Weights of a small image classifier: 8.47M parameters, batches of 256.
Rows from block 6 of a small image classifier, named by matrix and row number. Rows with one number belong to one neuron. Each number is 128 + 24 x the weight over its row's rms, rounded and kept within 0 to 255. All counts start at 0.
After each neuron's rows are labels from the 100 images, of 14848, where the neuron reaches its highest value: "strongest on" is what is common among them; "colour at peak" is the nearest of a few named colours to the mean colour under the peak. Only what is clearly more common there than usual is listed. The data: microscope photos of single blood and bone marrow cells.
# fc1: MLP up (model.blocks.6.mlp.fc1.weight, 1152x192), inputs 0-95
# fc2: MLP down (model.blocks.6.mlp.fc2.weight, 192x1152, transposed), outputs 0-95

fc1.629 [121  91  95 109  94 149 190 110 123 130 143 133 164 131 130 122 110 111 124 142 104 107 121 147 142 148 168 123 118 163 151  65 117 121  86 116 115 140 174 136 122 121 157 120 108  95 135 107 108  82 120 111  88  87  85 128 110 149 121 115 148 133  71 147 144 117 131 120 161 132 156 166 135 123 124 170 122 111  88 119 134 128 148 167 149  90  91 126 160 135 101 133 116 145 105 114]
fc2.629 [128 153 151 129 144 120  82  87 158 167 118 152 117 127 138 163 152 145 139 122  96 118  93 143 104 142 162 119 109 131 125 137 130 126 140 129 100 124 114 121 115 143 118 137 135 131 134 131 182 115 141 188 181 189 142 157 136 109  93 145 114 123 129 105 126 130 127 131 104 100  54 153 119 148 148 129 131  94 130 140 124 156 193 120 130 131 137 122 102 138 125 130 129 149 166 116]
strongest on: cell type: blast
colour at peak: blue

fc1.274 [102 102 108 127 176 119 156 115 135 121 130 143 127 154 146 157 194 120 144  94 150 190 136 113 160 127 126 126 143  54 128 164  85 139 117 109 140 146 109 134 140 108 144 142 150 170 100  66 132 169 157  90 124 121 128 124 110 155 130 135 156 124 100 152 116 112  94 121 169 119 135 122 107 135 168 142  90 151 112 119 133 134 125 154 138 168 132 122 157 119 152 107 102 138 101 110]
fc2.274 [ 78 137 127 115 168 165 103 175 136 120 129 132 154 102 108 148 105 152 123 137 121 121 148 153 139 138 134  59 108 169  95 125 134 117 132 134  91 152 149 132 145 147 130 125 136 110 158 153 125 113 131 137 177 137 108 108 148 117 124 125 130 133 100 133 154 136 175 102 175 131 119 129 108 156 122  87 109  92 147 111 128 173 147 152 106  89 157 119 166 109 140 128 156 166  94 107]
strongest on: cell type: erythroblast; cell type: lymphocyte
colour at peak: grey

fc1.52 [167 122 107 105 127 130 105 127 125 108  98 141 107 126 137 120  98 146 132 146 150  92 164 152 118 119 169 137 118 117 163 109 146  67 141 154 115 150 147  95 129 139 147 110 119 121 151 142 103 138  90  88 142 142  94 163 156 109 113 108  93  92 117  89 110 117 137 122 156 134 147 126 115 103 131 122 124 124 133 143 114 155 103 103 131 150 138  90 148 144 159 101 172 143 142 134]
fc2.52 [126 135 180 137 151 122 152 131  90 145 122 126 122 169  97 176 118 118 145  90  83 116  95 103 122 121 150 170 145 152 125 139 135 150 103 143 127 126  99 126 125 135 112 108 145 135 110 123 117  91 149 131 216 112 111 129 111 144 140 133 176 138 120 123 163 148 118 110 124  81 118 148 139 123 128 150 106 138 138 135 144 151 166  84 130  99 136 142  67  96 158 151 122 148 127 110]
strongest on: cell type: proerythroblast
colour at peak: blue; purple

fc1.541 [101 114 137 108 127 105 103 134  88 109 136 132 129 148 129 109 142 136  73 117 146 120 148 123 124 146 141  60 108 109 118 178  92 153 151 106 121 153 151  83 108 103 116 128  76 137 145 147 125 129 150 130 103 120 123 125 128 136 135 122  89 108  92 102 195 128 123 134 117 100 115 130 129 118 161  99 111 116  94 143 158 110  84  73  84 110 135 110 154 157 118 145 189 110 126 114]
fc2.541 [158 129  82 135 171 127 139 134 162 110 146 157 141 123 102 167 109 133 143 159 174 134  91 124 129 106 153 127 101 126 138 119 111 164 123 106 142 135 119 144  95 132 112 117 141 110 163 103 134  90 137 129 128 124 118 130 113 133 115  78 122 165 147 144  95 143 119 126 151 126 124 162 109 123 119  93 172 132 145 160 119 134 145 129 108 163  94 113  64  92 145 170 149  81 112 118]
strongest on: cell type: artefact
colour at peak: purple

fc1.585 [ 99 129 106 161 188  89 123 127 147  83 147 123 162 129 158 133 134 115 175 117 112 152  89 125 127 139 101 119 134 129 103 151 151 131 141 114 148 139 124 163 147 108 165 157 135 124  88  84 116 132 152 124 170 129 166 132 119 152 122 120 149  95 153 176  98 107 103 129 113  70 142 135 145 144 137 151 110 173 150 145 123 136 146 189 115 138 133 155 118  84 140 172 104 134 111 114]
fc2.585 [100  99 144 124 141 167 112 140 121 125 139 113 141 126  76 137 118 171  94 158 155 152 149 149 154 131 141 109 143 124 120 111 128 117 118 146  83 140 141 126 120 162 111 146 147 133 175 150 149 123 144 105 178 111 110 113 126 140 118  70 150 152 111 133 121 143 181 121 166 156  87 123 156 131 111  61 130  72 160 101  98 144 128 106 140 142 166 118 122 140 112  92 146 141  93  95]
strongest on: cell type: lymphocyte
colour at peak: grey

fc1.87 [ 86 126  90 143 119 201 102 111 130  91 126 140 153  96 135 121 144 126 151 100  98 124 106 133  91 120 163 146  66 125 135 125  99 150 107 123 148 142 136 158 118 147 137 117 147 120 154 142 124 110 123 129  96 169  64 170 130 115 145 138 153  97  89 142 153  72 110 145 149  93 108 140  93 173  86 150 133 111  78 101 136 172 138 134 101 141 143 138 144 117 140 103 101 110 116 113]
fc2.87 [154 107 175 113 107  94 120  94 111 139 146 118 119 132 181 139 124 176  86 154 108  98 144 177 172 104 157 110 106 138 118 148 141 127 105 116  96 158 116 129 139 141 134 142  92 157 120 158 160  84 139 101 127 110 155 112 121 148  88 125 168 139 129 121  82 119 121 100 143 123 102 150 112 123 109 152 107 106 107 129 125 136 113 182 159 118 148 163 126 133 127 112 161 150 140 144]
strongest on: cell type: blast
colour at peak: blue; purple

fc1.67 [156 123 145  80 148 104 147 145  97  87 125 122 179 158 128  94 152 116 163 107 123 118 144 106 159 165 120 146 119 136 138 136 109 117 132 103 135 144 136 126 100 142 147 130 116  98 153 123 109  95 114 133 122 106 103 127 171 149  95 108 112 102 141 136 120 120 138 161 153 150 135 103 189 201 114 139 142 111 108 149 124 100 158 172 140 163  98 138  55 118 125 123 118  70 101 131]
fc2.67 [101  95 117 121 115 122 158 101 156  98 155  88 162  85 125 128 109 111 114 119 189  80  87 126 110 114 134 123 140 113 135 126  91  95 114  88 116 144 177 108  89 120 124 135 131 134 139 156 133 106 143 129 148  81 121 132 142 124 133  77 156 119 130 109 103 154 113 112 167 150 126 140 140  84 133 108 110 100 130 150  97 135  80 143 163 122 172 119 155 127  91 125  58 112 105 124]
strongest on: cell type: eosinophil
colour at peak: purple

fc1.464 [ 86 132 124 122 123 153 112 163 134 155  79 139 104 128 129 120 127 137 151 132 160 105 137 142  88 149 127 157  91 130 157 119 141 148 142 119 125 158 121 131 126 104 116 103 126 107 142 135 178 163  99 109 155 149 140 158  74  90 116 116 170 121  87 115 133 151 118 165 129 113 130 149 161 155 126  89 174 104 130 179 126 124  84 130 128 111  85  93 130 125 111 140  92 145  96 126]
fc2.464 [124  95 112  68  97 154  91 124 141 119 116 148 132 104 158 142 112 138  87 103 125 130  77  95 112 150 174  87 144 142 138 150 148 168 139 108 116  97 118 138 153 169 130 135 121 154 162 170 112 138 138 143 118 150 124 120 105 164 122 141 145 151 128 120 111 147  75 112 124 145 150 163 111 109 113  86 166 153 111  89 117 167 103 117  85 146 123 137  90 107  98 109 121 118 154 120]
strongest on: cell type: plasma cell
colour at peak: blue

fc1.157 [117 104 139 148  98 147 138 184  71 118  98 158  83 170 139 111 122 119 118 140  92  95 119 143 131 117 108 131 122 113 112  82 109 136 118 137 167 115 127 146  96 112 143 169 111 130 108 117 128  94 134 118 135 141 125 153 131 107  77 180 117 137 140  90 137  96 114 177  82 155 105 142 140 104  76 100 101 158 102 171 138 122 108 143 153 100 127 139 116 166 108 133 122 130 174 149]
fc2.157 [128 124  64 103  88 116 139 100 128 116 111 140  97 106 108  99  97 149 154 192 160 144  83 113 165 128 141  77 131 153 104 176 130 137 104 130 183  94  78 123 125 166 102 156  99  98 133 130 137 116  81 109 108 166 114 148 134 120 131 122 129 147 142 108  88 120 134 107 112 165 152 163 127 143 135 102 118 122 152 152  85 106 124 106 137 148 155 145 117 134 117  88 148 133 137 127]
strongest on: cell type: promyelocyte
colour at peak: white

fc1.125 [113 153 178 149 163 143 122 117 128  99 119 120 130 105  94 190 157  76 148 179 124 116 144 135 128 103 124 134 144 115 158 159 131 182 143  87 132 172 101 122 121 136  78  95 114  93 131 144 102 158 114  87 119 145 151  71 107 159 135 110 115 146 148 113 116 108 126 127 148 127 125  92 121  96 118 130 125 151 131 167 151  96 152 135 117 130  82  92 106 143 130 159 120 102 144 144]
fc2.125 [150 109 113 112 130 153 149 142 129 120 117 145 148 123 111  97 167 137 136  98 165 152 111 106 102 114 105  80 112 126 188 121 142 128 112 139  95 146 130 149 131 147 138 135 121 116 136 137 163 119 116 161 134  95 144 182 118 138 137 147 129 160 139 163 140 123 145 115 125 158 136 126 145 135 122 137 192 112 130 120 112 159  89 135  97  81 120 116 110  94 147 102 148 152 113  80]
strongest on: cell type: erythroblast
colour at peak: purple

fc1.604 [127 105 144 141 149 109 140 126  88 134 133  86  86 134 126  96 108 138 121 158 145 125  97 154 109 142 152 135 162 117 120 111 129 140 148  84 107 134 164  99 128 125 159 186 147  98  96 112 100 127 109  90 133 113 138 182  84 181 134 106  93 111 147 125 130 146  87 133 156 126 137  96 123  82 115 129 115 108 118 130 142 125 136 160 132 129 125 173 143 111 127 160 154 147  69 105]
fc2.604 [125 190 116 102 113 117 131 125 138 167 126 117 142 131 113 164 131 106  99 112  70 108 124 157 132 120 148 139 151 116 144 168 131 142  81 122 148  62 112 112 102 129 124 164 163 138 125 114 134 131  79 103 129 153  82 154  72 132 121 120 120 145 153 115 135 131 131 102 155  99 139 141 140  93 125 150 189 115 117 126 156 127 121 115 124 125 154 139  76 130 108 125 106 134 104 106]
strongest on: cell type: promyelocyte
colour at peak: purple

fc1.36 [152 135  98 111 118 130 159  76 110 126 148 128 140 142 154 137 112 125 141  82 153 145 123 123 152 128 150 160 127 135 137 172  72 150 124 136 114 135 171 100 133 135 149 186 167 166  65 100 143 146 158 150 147 150 116 129 112 114 127 114 142 123 138 137 130  87 105 131 135 123 114 117  76 146 146 135 130  79 107 124 151 165 113 110 143 151 147 148 117 130 162  90 120 135  91 109]
fc2.36 [ 83  98 127 124 106 161 126 139 134 131 121 141 151 121 139 109 112 120 133 134 118  95 126 156 107  93 136  72 117 141  96 108 125 118 109  89  93 129 143 164 141 159 100 115 158  97 177 117 106 155 106 116 161  94 118 116 139 119 113 127 137 125 138 130 156 151 162 120 141 124 119 136 134 144 133 110  97 143 127 176  95 140 149 142  99  78 111 116 139 117 110 147 138 150  99 110]
strongest on: cell type: erythroblast
colour at peak: grey

fc1.266 [102 126 140 107 107 145 106 142 158 152 101 120 138 129 111 161 137 124 110  96 162 147 136 151  71 119 107 114 129 164 130 105 162 124 115 117 134 123 140  99 135 154 131 125 196  97 140 104 122 113 117 142  60 148 130 110  72 121 108 121 154 139 150 147 131 154 148 131 156  88 107 158 131 129 177 106 171 141 124 117 164 113 154 112 111 128 115 140 132 128 126 116 117 125 120 127]
fc2.266 [166 114 140 131 121 148  49  75  87  84 128 104 142 163 152 127 111 115 119  99 139 135 135 117 156  90 104 115 119 135 132 120  94 146 126 119 144 107 129 134 135 127 151  79 164 158 165 161 131 145  99 124 140 155 138 125 127 113  95 149 123 163  84 141 155 153 136 104 122 141 114 100 120 123 104 104  80 137 119  93 136 127 125  74 128 149 186 101 159 118 121 106 150  69 107 123]
strongest on: cell type: erythroblast
colour at peak: blue; black

fc1.707 [167 123 133 114 108 124 157 114 152 137 134 116 147 118 119  78 123 161 105 118 142 165 123 151 108  96 145 175 137 136  93  91 109 114 143 114 158 148 166 133  90 124 172 155 143 137 143 121 160 147 116 149 103 133 116 141 118 102  98 146 139 114 124 110 119  80 101 131 105  76 139 138 146 160 134 166 123 153 161 128 122 114 130 196 111 146 125  89 127  89 109 150 123 139  82 175]
fc2.707 [145 177 124 140 117 145  65 108 104 130 138 158 130 153 111 141 149 112 125 122 121 103 124 144 173 131 116 129 114 105 127 129 129 138 124 111 134  89 127 115 145  90 136 142  88 148 143 201 115 128 123 146 122 151 120 185 142 122  96 125 145 144 129 128 131 135 118 165 108 110  61 140 121  90 147 111 126 112  97 136  77 123 154  79 172 132 147  82 111  99 108 108 182 141 138  90]
strongest on: smear: peripheral blood
colour at peak: purple

fc1.353 [156 156 112 130 144 143  86 110 106 177 168 105 108  81 146  96 139 148 148 181 110 132 108 180 142 139 167 125 135 133 131 121 103 132 117 107 131 137 175 156 103 133 179 153 134 101  99 120 108  73 100 124 119  97 170 119 101 164 119  89 145 128 131 175 130  90 117 133 105 105 133 109 104 163 139 110 105  87 115 108 155 132 149 188 123 149 122 138 171 132  98 146 132 145 118  69]
fc2.353 [133 158 189 152 124 125  95 120  99 137 127  59 109 117 109 151 107 110 111  98 121 120 147 149 189 117 165 123 160  96 111 178 132 113 149 100 126  93 159 120 100 139 135 118 154 140 137 112 209 137 139  80 130  79 137 157 132 143 102 149 108 131 152 103 112 159  82 134 118  63 118 103 125 140 138 153 142  86 135 161 160  98 150 126 150 152 160 128 129 109 145 109 120 141 129 138]
strongest on: cell type: blast
colour at peak: blue

fc1.64 [119 143 101 129  94 142 116 148 123 157 110 134 134 119 147  96 153 139  81 136 124 155 133 110 141 112 154 142 116 144 116 143 106  88 158 143 162  85 173 187 149 161 118 129 135 134 166 144 149 141 141 133 124 126 131 146  92 121 129 145 122 120  93 136 154 126 109 174 122 163 140  84 166 113 106 132 111 183 130 154 155 107 146  97 128 106 150 111 100 142 158 104 127 122 148 129]
fc2.64 [129 124  85 124  78 132 131 165 148 160 141 155 101 150 150 116 104 109 154 162 126 111 118 121 184 155 106 108 149 110 152 134 139 116 178 116  93 101 146 153 138 154 132 129 146 101 125 155 139 111  84 136  97 158 103 120 134 114 110 118 150 126 132 123 163 154 130 121 109 113 126 109 123 143 113  90 149 162 138 123 113 135 145 134 189  82 150 127 111 125 127 108 132 133 184 145]
strongest on: cell type: blast
colour at peak: blue; black

fc1.601 [ 68 165 119 117 111 128 146 124 126 135 147  95 142  97 120 149 105 118 133 144 124 133 100 171 104 136 137 150 141 128 112 112 152 170 123  72 139 162 153 134 141 158 150 147 128 119 112 131  90 137 122 101 108  93 159 159  59 172 102 109 146 141 110  88  92 144  97 140 146 123 142  99 108 182 132 109 114 101 143 161 129 140 158 156 104 126 158 166 164 169 136  98  94 120 117 139]
fc2.601 [120 131 159 123 160 127 131  84 113 131 105 131 127 126  95 139 101  72  90 128 148 173 101  90 133 108 166  96 131 136 107 145 132  84 126 102 119 106 101 176 148 173 127 145 117 152 124 110 164 137 136 150 117 131  84 153 129 115  64 133 116 143 135 131 130  69  89 126 116 125 115 143 119 109 178 159 133 132 125 170 111 160 132 133 153 128 103 107 108 105  97 103 155 108 137 130]
strongest on: cell type: blast; cell type: promyelocyte
colour at peak: blue

fc1.390 [153 128 146 106 108 128 138  79 104 134 176 120 151 122  79 114 167 119 110 117 152 122 132  82 136 111 151 124  99 122  98 117 107  86 143 114  86 140 161 136 140 120 126 111 125 122  95 100 143  77 132 123 120 120 114 112  84 126  87 135 169 127 108 144 128  98 161 108 164 139 108 163 110 148 104 175 118 192 123  89 114 106 104 122 138 106 156 122 102 139 161 129 148 142 153  98]
fc2.390 [117 148  95 126 164 151 112 123  82 139 136 114 152  91 148 135  77 161 165 129 135 131 110 108 161 100 136 154 112  95 153 153 102 148 123 100 130 117 179 124 151 126 137  93 122 123 124 104 112 125 132  91 146 112 164 114 123 153  96 141  79 137  91 132 131 112 124 102 138 102 119 145 123 112 156 141 156 153 134  96  80 104 175 134 110 106 145  92 162 127 189 121 122 128 149 203]
strongest on: smear: peripheral blood
colour at peak: pink

fc1.372 [154 164 105  92 130 129 165 153 169  96 119 130 133 145 148 116 143 157 111 138 180  99 161 104 128 114 166 134 149 185 114 100 103 102 121 134 148 115 102 158 115  96 138 119 122 118 172 101 101 154 112 120  94 126  81 105 172 111 132 132 167 132  96 104 147 114 119 158 133 136 124 107 144 137 108 122 100 158 156 139 150 124 139 154 116 115 146  66 103 117 145 115 165 140 102 124]
fc2.372 [100 128 139 141 127 144  85 119 127 127 134 148 144 110 115 112 115 145 155 116 105 147 131 136 125 106 112 135 101 166 117 105 165  96 100 125 151 149 168 131 128 122 126 150  83  89 133 172 117 152 127 133 115 120 102 130 112 133 140 147 145 124 148 139 122 127 152 136 134 148 145 127 148  83 116 124 109  98 109 108  80 114  70 130 161 119 100 104  97 117 146 139  53 117 161 143]
strongest on: cell type: eosinophil; smear: peripheral blood
colour at peak: purple

fc1.502 [121 142 129 112 138 147 163 116 129 121 169 146 172 162 133 122 144 138 142 141 142 133 122 113 121 110 112 142 161 104 159 156 138 190 101 130 182 175 142 144  97  91  63 130  91 100 132 110 127 119 172  99  98 158 137  74 104 151 127 112 110 126 128 133 106  96 111 158 168 106 108  94 129 126 158 113 117 111 151 128 140 142 119 127  95 174 120 138  87 132  88 121 126 132 141  80]
fc2.502 [137 131 129 114 183 117 109 142  97 102 126 124 143 133 138 135 178 161 165  94 174 113 144 114  62 140 144 141 127 146 159  83 149 105 123 124 132 139 122 143 121 143 134 138 160 195 145 141 122 158 125 169 149  95 142 116 131  90 151 109 147 155 119 144 150 121 171 128 121 142 153  88 123 150  71 156 111 142 103 141 127 165 118  90 160  99 107 119  93 125 124  89 106 115  96 124]
strongest on: cell type: erythroblast
colour at peak: purple

fc1.540 [108 145 152 154 114 181 134 145 112  88 119 164 175 204 169 148  93 100 133 131  95 129 145 122 142 167 139 141 147 105 153 130 106 165 133 128 123 136 131 123 170 121 110 118 121  88  73 161 118 132 139 116 125 151 120 109 122 107 146 127 151 106 173 149 137 133 121 125 114 126 126 153 139  79  86  97 140 132 123 161 139 105  86 119 129 192 131 121 146 100 121 151  84 109 148 139]
fc2.540 [166 122 142 150  97 121 115 140  91 146 109 130 146 132 143 104 114 128 145 134 136  79 108 147 127 145 109 179 154 107 140 115 146 135 165 116 118 115 122 112 119 130 122 184 122 161 123  92 126 138 151 136 190 127 107 128 109 111 163 144 156 123 127 118 129 134  80 126  95 126 115 136 137 160 142  80 166 144 148 121 114 177 119 107 124 126 168 117 143 150 116 137 125 158 108  67]
strongest on: cell type: lymphocyte
colour at peak: purple

fc1.191 [124 165 138 120 166 143 162 149 118 131 112 119 142 103 117 123 188 138 163 112 138 145 111  93 138 108 103 105 132 118 127 138 112 172 147 115 103 178 144 126  80 141  93 139 113  96 185 137 132  94 139 124 133 124 134  94 136 176 165 126 126 149 150 118  97 117 103 118 179 120 126 108 151 131  94 126 151 137 152 127  98 129 168 114 111 113  89 142 105 109 114 130 152 120 131 126]
fc2.191 [140 121 126 127 150 158 124 159 151  91 159 117  94 146 130 126 164 112 126 116 160 126  77 127 108 120 123  73 159 126 167 115 134 133 130  94 130 137 122 163 131 145 153 130 160 158 139 122 170 144 121 130 126 102 132 117 135 145  76 135 113 135 112 168 178 104 140 108 112 176  85 133 135 164 106 150 106 137 126 118 137 152  63  98 170 109 128 123 123 106 119  93 135 121  97 113]
strongest on: cell type: erythroblast
colour at peak: purple

fc1.440 [113 125 139 126 107 141 152 130 139 152 112 152 123 156 173 145 133  98 122 173 160 158 146 126 153 108  94 145 131 110 127 145  93 120 151 131 121 151 162 100 136  93 119 112 116 116 127 110 167 108 141  87 109 140 140 106 118 102 160 118 134 108 131 131 101 101 118  71 132 118 144 120 115 150 150 117  92 125 104 144 143 184  93 114 148 169 141 123 151 104 156 127 114 163 144 160]
fc2.440 [123 147 101 128 135  97 155 154 118 132 156 176 149 138  97 150  87 134 142  86 158 113 165 131 144 156 153 122 110 134 129 166 121  96 138 139 134  79 133 149 113 142 107 138 159 121 121 153 106 137 109 133 171 102 136 148 130 139  85 150 171 107 149 138 126 126 123 137 130 125  99 138 114 143  93  65 190 128 142 120  65 135  97 158 100  92  77 118 178 151 136  77 125 149 100 133]
strongest on: cell type: artefact
colour at peak: grey

fc1.373 [ 83  97 115 168 137 102 104 120 160 127 126 131 149 120 168 136 143 101 115 198 110 139 105 122 119 124 129 121 116 159 110 155  90 170 133 106 104 177 133 150 101 116 120 134 130  87 174  91 151 106 129 109 122 160  93 117 130 142 148 132 110 106 114 101 119 116 172 117 142  98 125 138 101 101 117 123 110  83  94 111  59 105 113 109 113 105 103 124 161 120 126 149 119 122  95 164]
fc2.373 [ 82 118 121 137  87  79 115 139 147 150 128 150 127 132 114 172 144 169 126 104 102 120 130  89 124 116 100 157 146 125 122 148 158 131 147  93 104  71 157 153 137 142 129 103 114  93 138 138 110 127 126 124 126 117 144  97 131 132 126 122 109 157 128 112 104 177  92 113 171 187 113 196 124 138  99 106 162 139 105  76  92 130  96 138  94 141 129 129 108 100 141 144 151 151  80 152]
strongest on: cell type: plasma cell; cell type: artefact
colour at peak: blue

fc1.291 [127 126 113 130 164 130 188 137 142 126 166 145 105 147 117 105 119 167 148 164 161 118 171 155 126 166 177 134 134 128 124 160 135 119 129 129 102 160 130 118 129 134  98 126 118 147 149 117 123 114  93 151 151 133 104 130 136 104 136 122 117 111 113 113 119 107 123  82 129  88 172 111 105 136 126 113 145 159 152 148 112 152 147 119 110 117 164 132 134 125 171 144 108 104 118 147]
fc2.291 [176 149 106 179 132 119 155 149 123 103 101 173 153 130 116 108 129 107 125 109 101 134 107 117 147 115  81 163 129 141 135 137 113 120 113 134 152 132 113 138  99 112 113 109 127 143 109 163 112 129 137 131 119 106 120 105 137 142 115 110 138 118 140 115 152 170 126 133 137 136 116 126 129  85 130 151 100 152 111 105 159 147 123 104 148 125 100 144 126 143  88 148 107 164 140 116]
strongest on: cell type: segmented neutrophil
colour at peak: purple

fc1.474 [122 118 157 119 131 102 138 107 113 149 152 123 112 142 124 123 129 119  98 148 105 111 113 156 157 118 130 156 114 134 148 139 140 104 102 164 104 149 151 106 126 153 100 119 155  65 125 131  94 113 134 127 124 149 118  97 129  93 137 108 126 113  79  78 118 143 149 166 163 151 120 149 176 131 145 120 122 149 126 127 121  91 135  75 114  77 124 146 167 171 162 130 128 138 151 153]
fc2.474 [129 106 101 140 111 140 172 108 132 138 107 143 110 145 119 127  90  98 137 174  94 144  98 105 141 115  92 121 205 114 135 134 156  93 183 113 100  96 166 142 122 160 133 140 132 125 111 118 193 144 129 159 107 132 191  86 181 132 133 130 105 114 151 133 137 109 110 137 165 107 112 120 136 152 106 147 112  87  85 138  91 111 177 113 126 150 134 105 104 114 142 159 166 128 103 123]
strongest on: cell type: erythroblast
colour at peak: purple; blue

fc1.713 [ 78 111 114 127 120 120 170 142  89 118 137 133 150 135 144 131 135 175 110 131 114 117 169 144 110 115 149  99 137 128 144 131 108  77 135 130 104 138 162 131 126 119 147 124 113 144  95 142 145 136 144  66 123 146 148 145 105 107 142 106 188 124  51 139  85 180 151 117 153 125 130 173 128 134 147 170 163 136 101 164 144 138 125 109 172  93 123 137 137 122 123 130 111 151 141 142]
fc2.713 [129 126 143 149 101 148 120  90 160 114 125 110 129 121 105 183  99 122 158 126  98 130  97 112 130 141 130 102 124 144 118 143 157 140 163 136 124 102 122  79 148 132 112 131 137 158 167 123 113 104 133 168 159 144 150 135 109 152 108 153  98 166 126 113 112  97 154 131 103 110 115 146 135 133 149 114 132 121 142 107 108 163 182  69 168 131  79 137 124 144  91 152 133 141 153 121]
strongest on: cell type: plasma cell
colour at peak: purple; blue

fc1.102 [ 98 113  87 129 117 115 145 129 126 162 195 126 120 113 112 103 167 162 114 102 134 100 113  99 115 141 126  86  97 139  83 113 134 100 135 141  74 118 142 143 137  89  94 110 132  95 114 152  93  95 133 111 111 146 169 158 183 132 122 135 156 145 141 167 169 164 100 120 179 151 123 127 118  94 105 134 136 147 140 107 123 154 115 154 198  97 153 122 126 115 106 151  99 118 144 116]
fc2.102 [155 166 147 120 144 199 105 175 134 163 159 136 155 110 124 127  98 137 140 140 134 163 158 125 114  92 166 134 130  94 122 106  90 126 122  79 122 142 177  99 109 137 155 110 137 171 139 117 104 151  92 147 134 111 126 133  73 121 103 109  97 144  99 103  89 112 154 126 123 122  76 132 105 165 115 101 140 119 111  88 118 101 168 179 113  91 121 154 153 161 173  85 136 140 121 192]
strongest on: smear: peripheral blood; cell type: segmented neutrophil
colour at peak: pink

fc1.712 [157 176  94 152 149 130 160 148  98 162 124 149 150 132 116 120 172 112 175 126 113 148 134 122 111 110 172 142 161 151 133 147 150 116 124 106 122 166 128  87 138 113  96 147 108 149 136 115  72 141 113 169 158 111 149 142 137 127 137  88 111 112 102 144 137 127 146 102 157  85 214 134 142 101 123 131 127 125 135 117  76 141 144  82 105 110 169 127 157 103 139 118 106 179  57 148]
fc2.712 [153 103 127 161  68  93 123 126 110  99 141 187 161 137  90 146 123 119  83 133 113 139 130 120 129 178  76 105 148 121 119 109 141 109 126 120 123 121 111 160 153 107  92 131 150  93 139 128 115 104 120 113  91 116 132 145 129  81 118 130 159 137 144 111 138 133 152 129 150 109 166  72 133 137 126 104  98 137 101 120 166 118 156  81 124 141 100 142 106 149 143 144 130 164 126 128]
strongest on: cell type: segmented neutrophil
colour at peak: purple

fc1.56 [164 133 113 113 125 113 153 156 150 107 134 144 135 117 125 111 130 129  87 112 120 119 123 132 134 126 107 180 133 170 133 124 101  89 114 107 174 161 126 118 123 164 178 101 135 129 166 154 137 148  68 108 147 103 125 153 160 109 132 168 109 106 101 106 164 111 111 143 113 101 143 120 118 135 149 118 117 145 163 113 124 127  98 157 124 132 122  99 147  87 169 126 152 144 102 147]
fc2.56 [135 155 154 101 108 125  86  85 106 132 120 153 119 151  99 133 125 128 136 158 127 149 159 152 139 119 115 133 125 126 134 130 128  86 144 128 151 107 140 123 126  98 106 158 108 133 123 184  88 138 144 146  82 137  88 134 107 112 114 121 162 157 150 145 151 106 134 176  94 131 104 151 145 101 110 137 116 133  88 134 104 141 122 127 161 139 173 104  98 128  84 137 139 138 131 107]
strongest on: cell type: lymphocyte; smear: peripheral blood
colour at peak: purple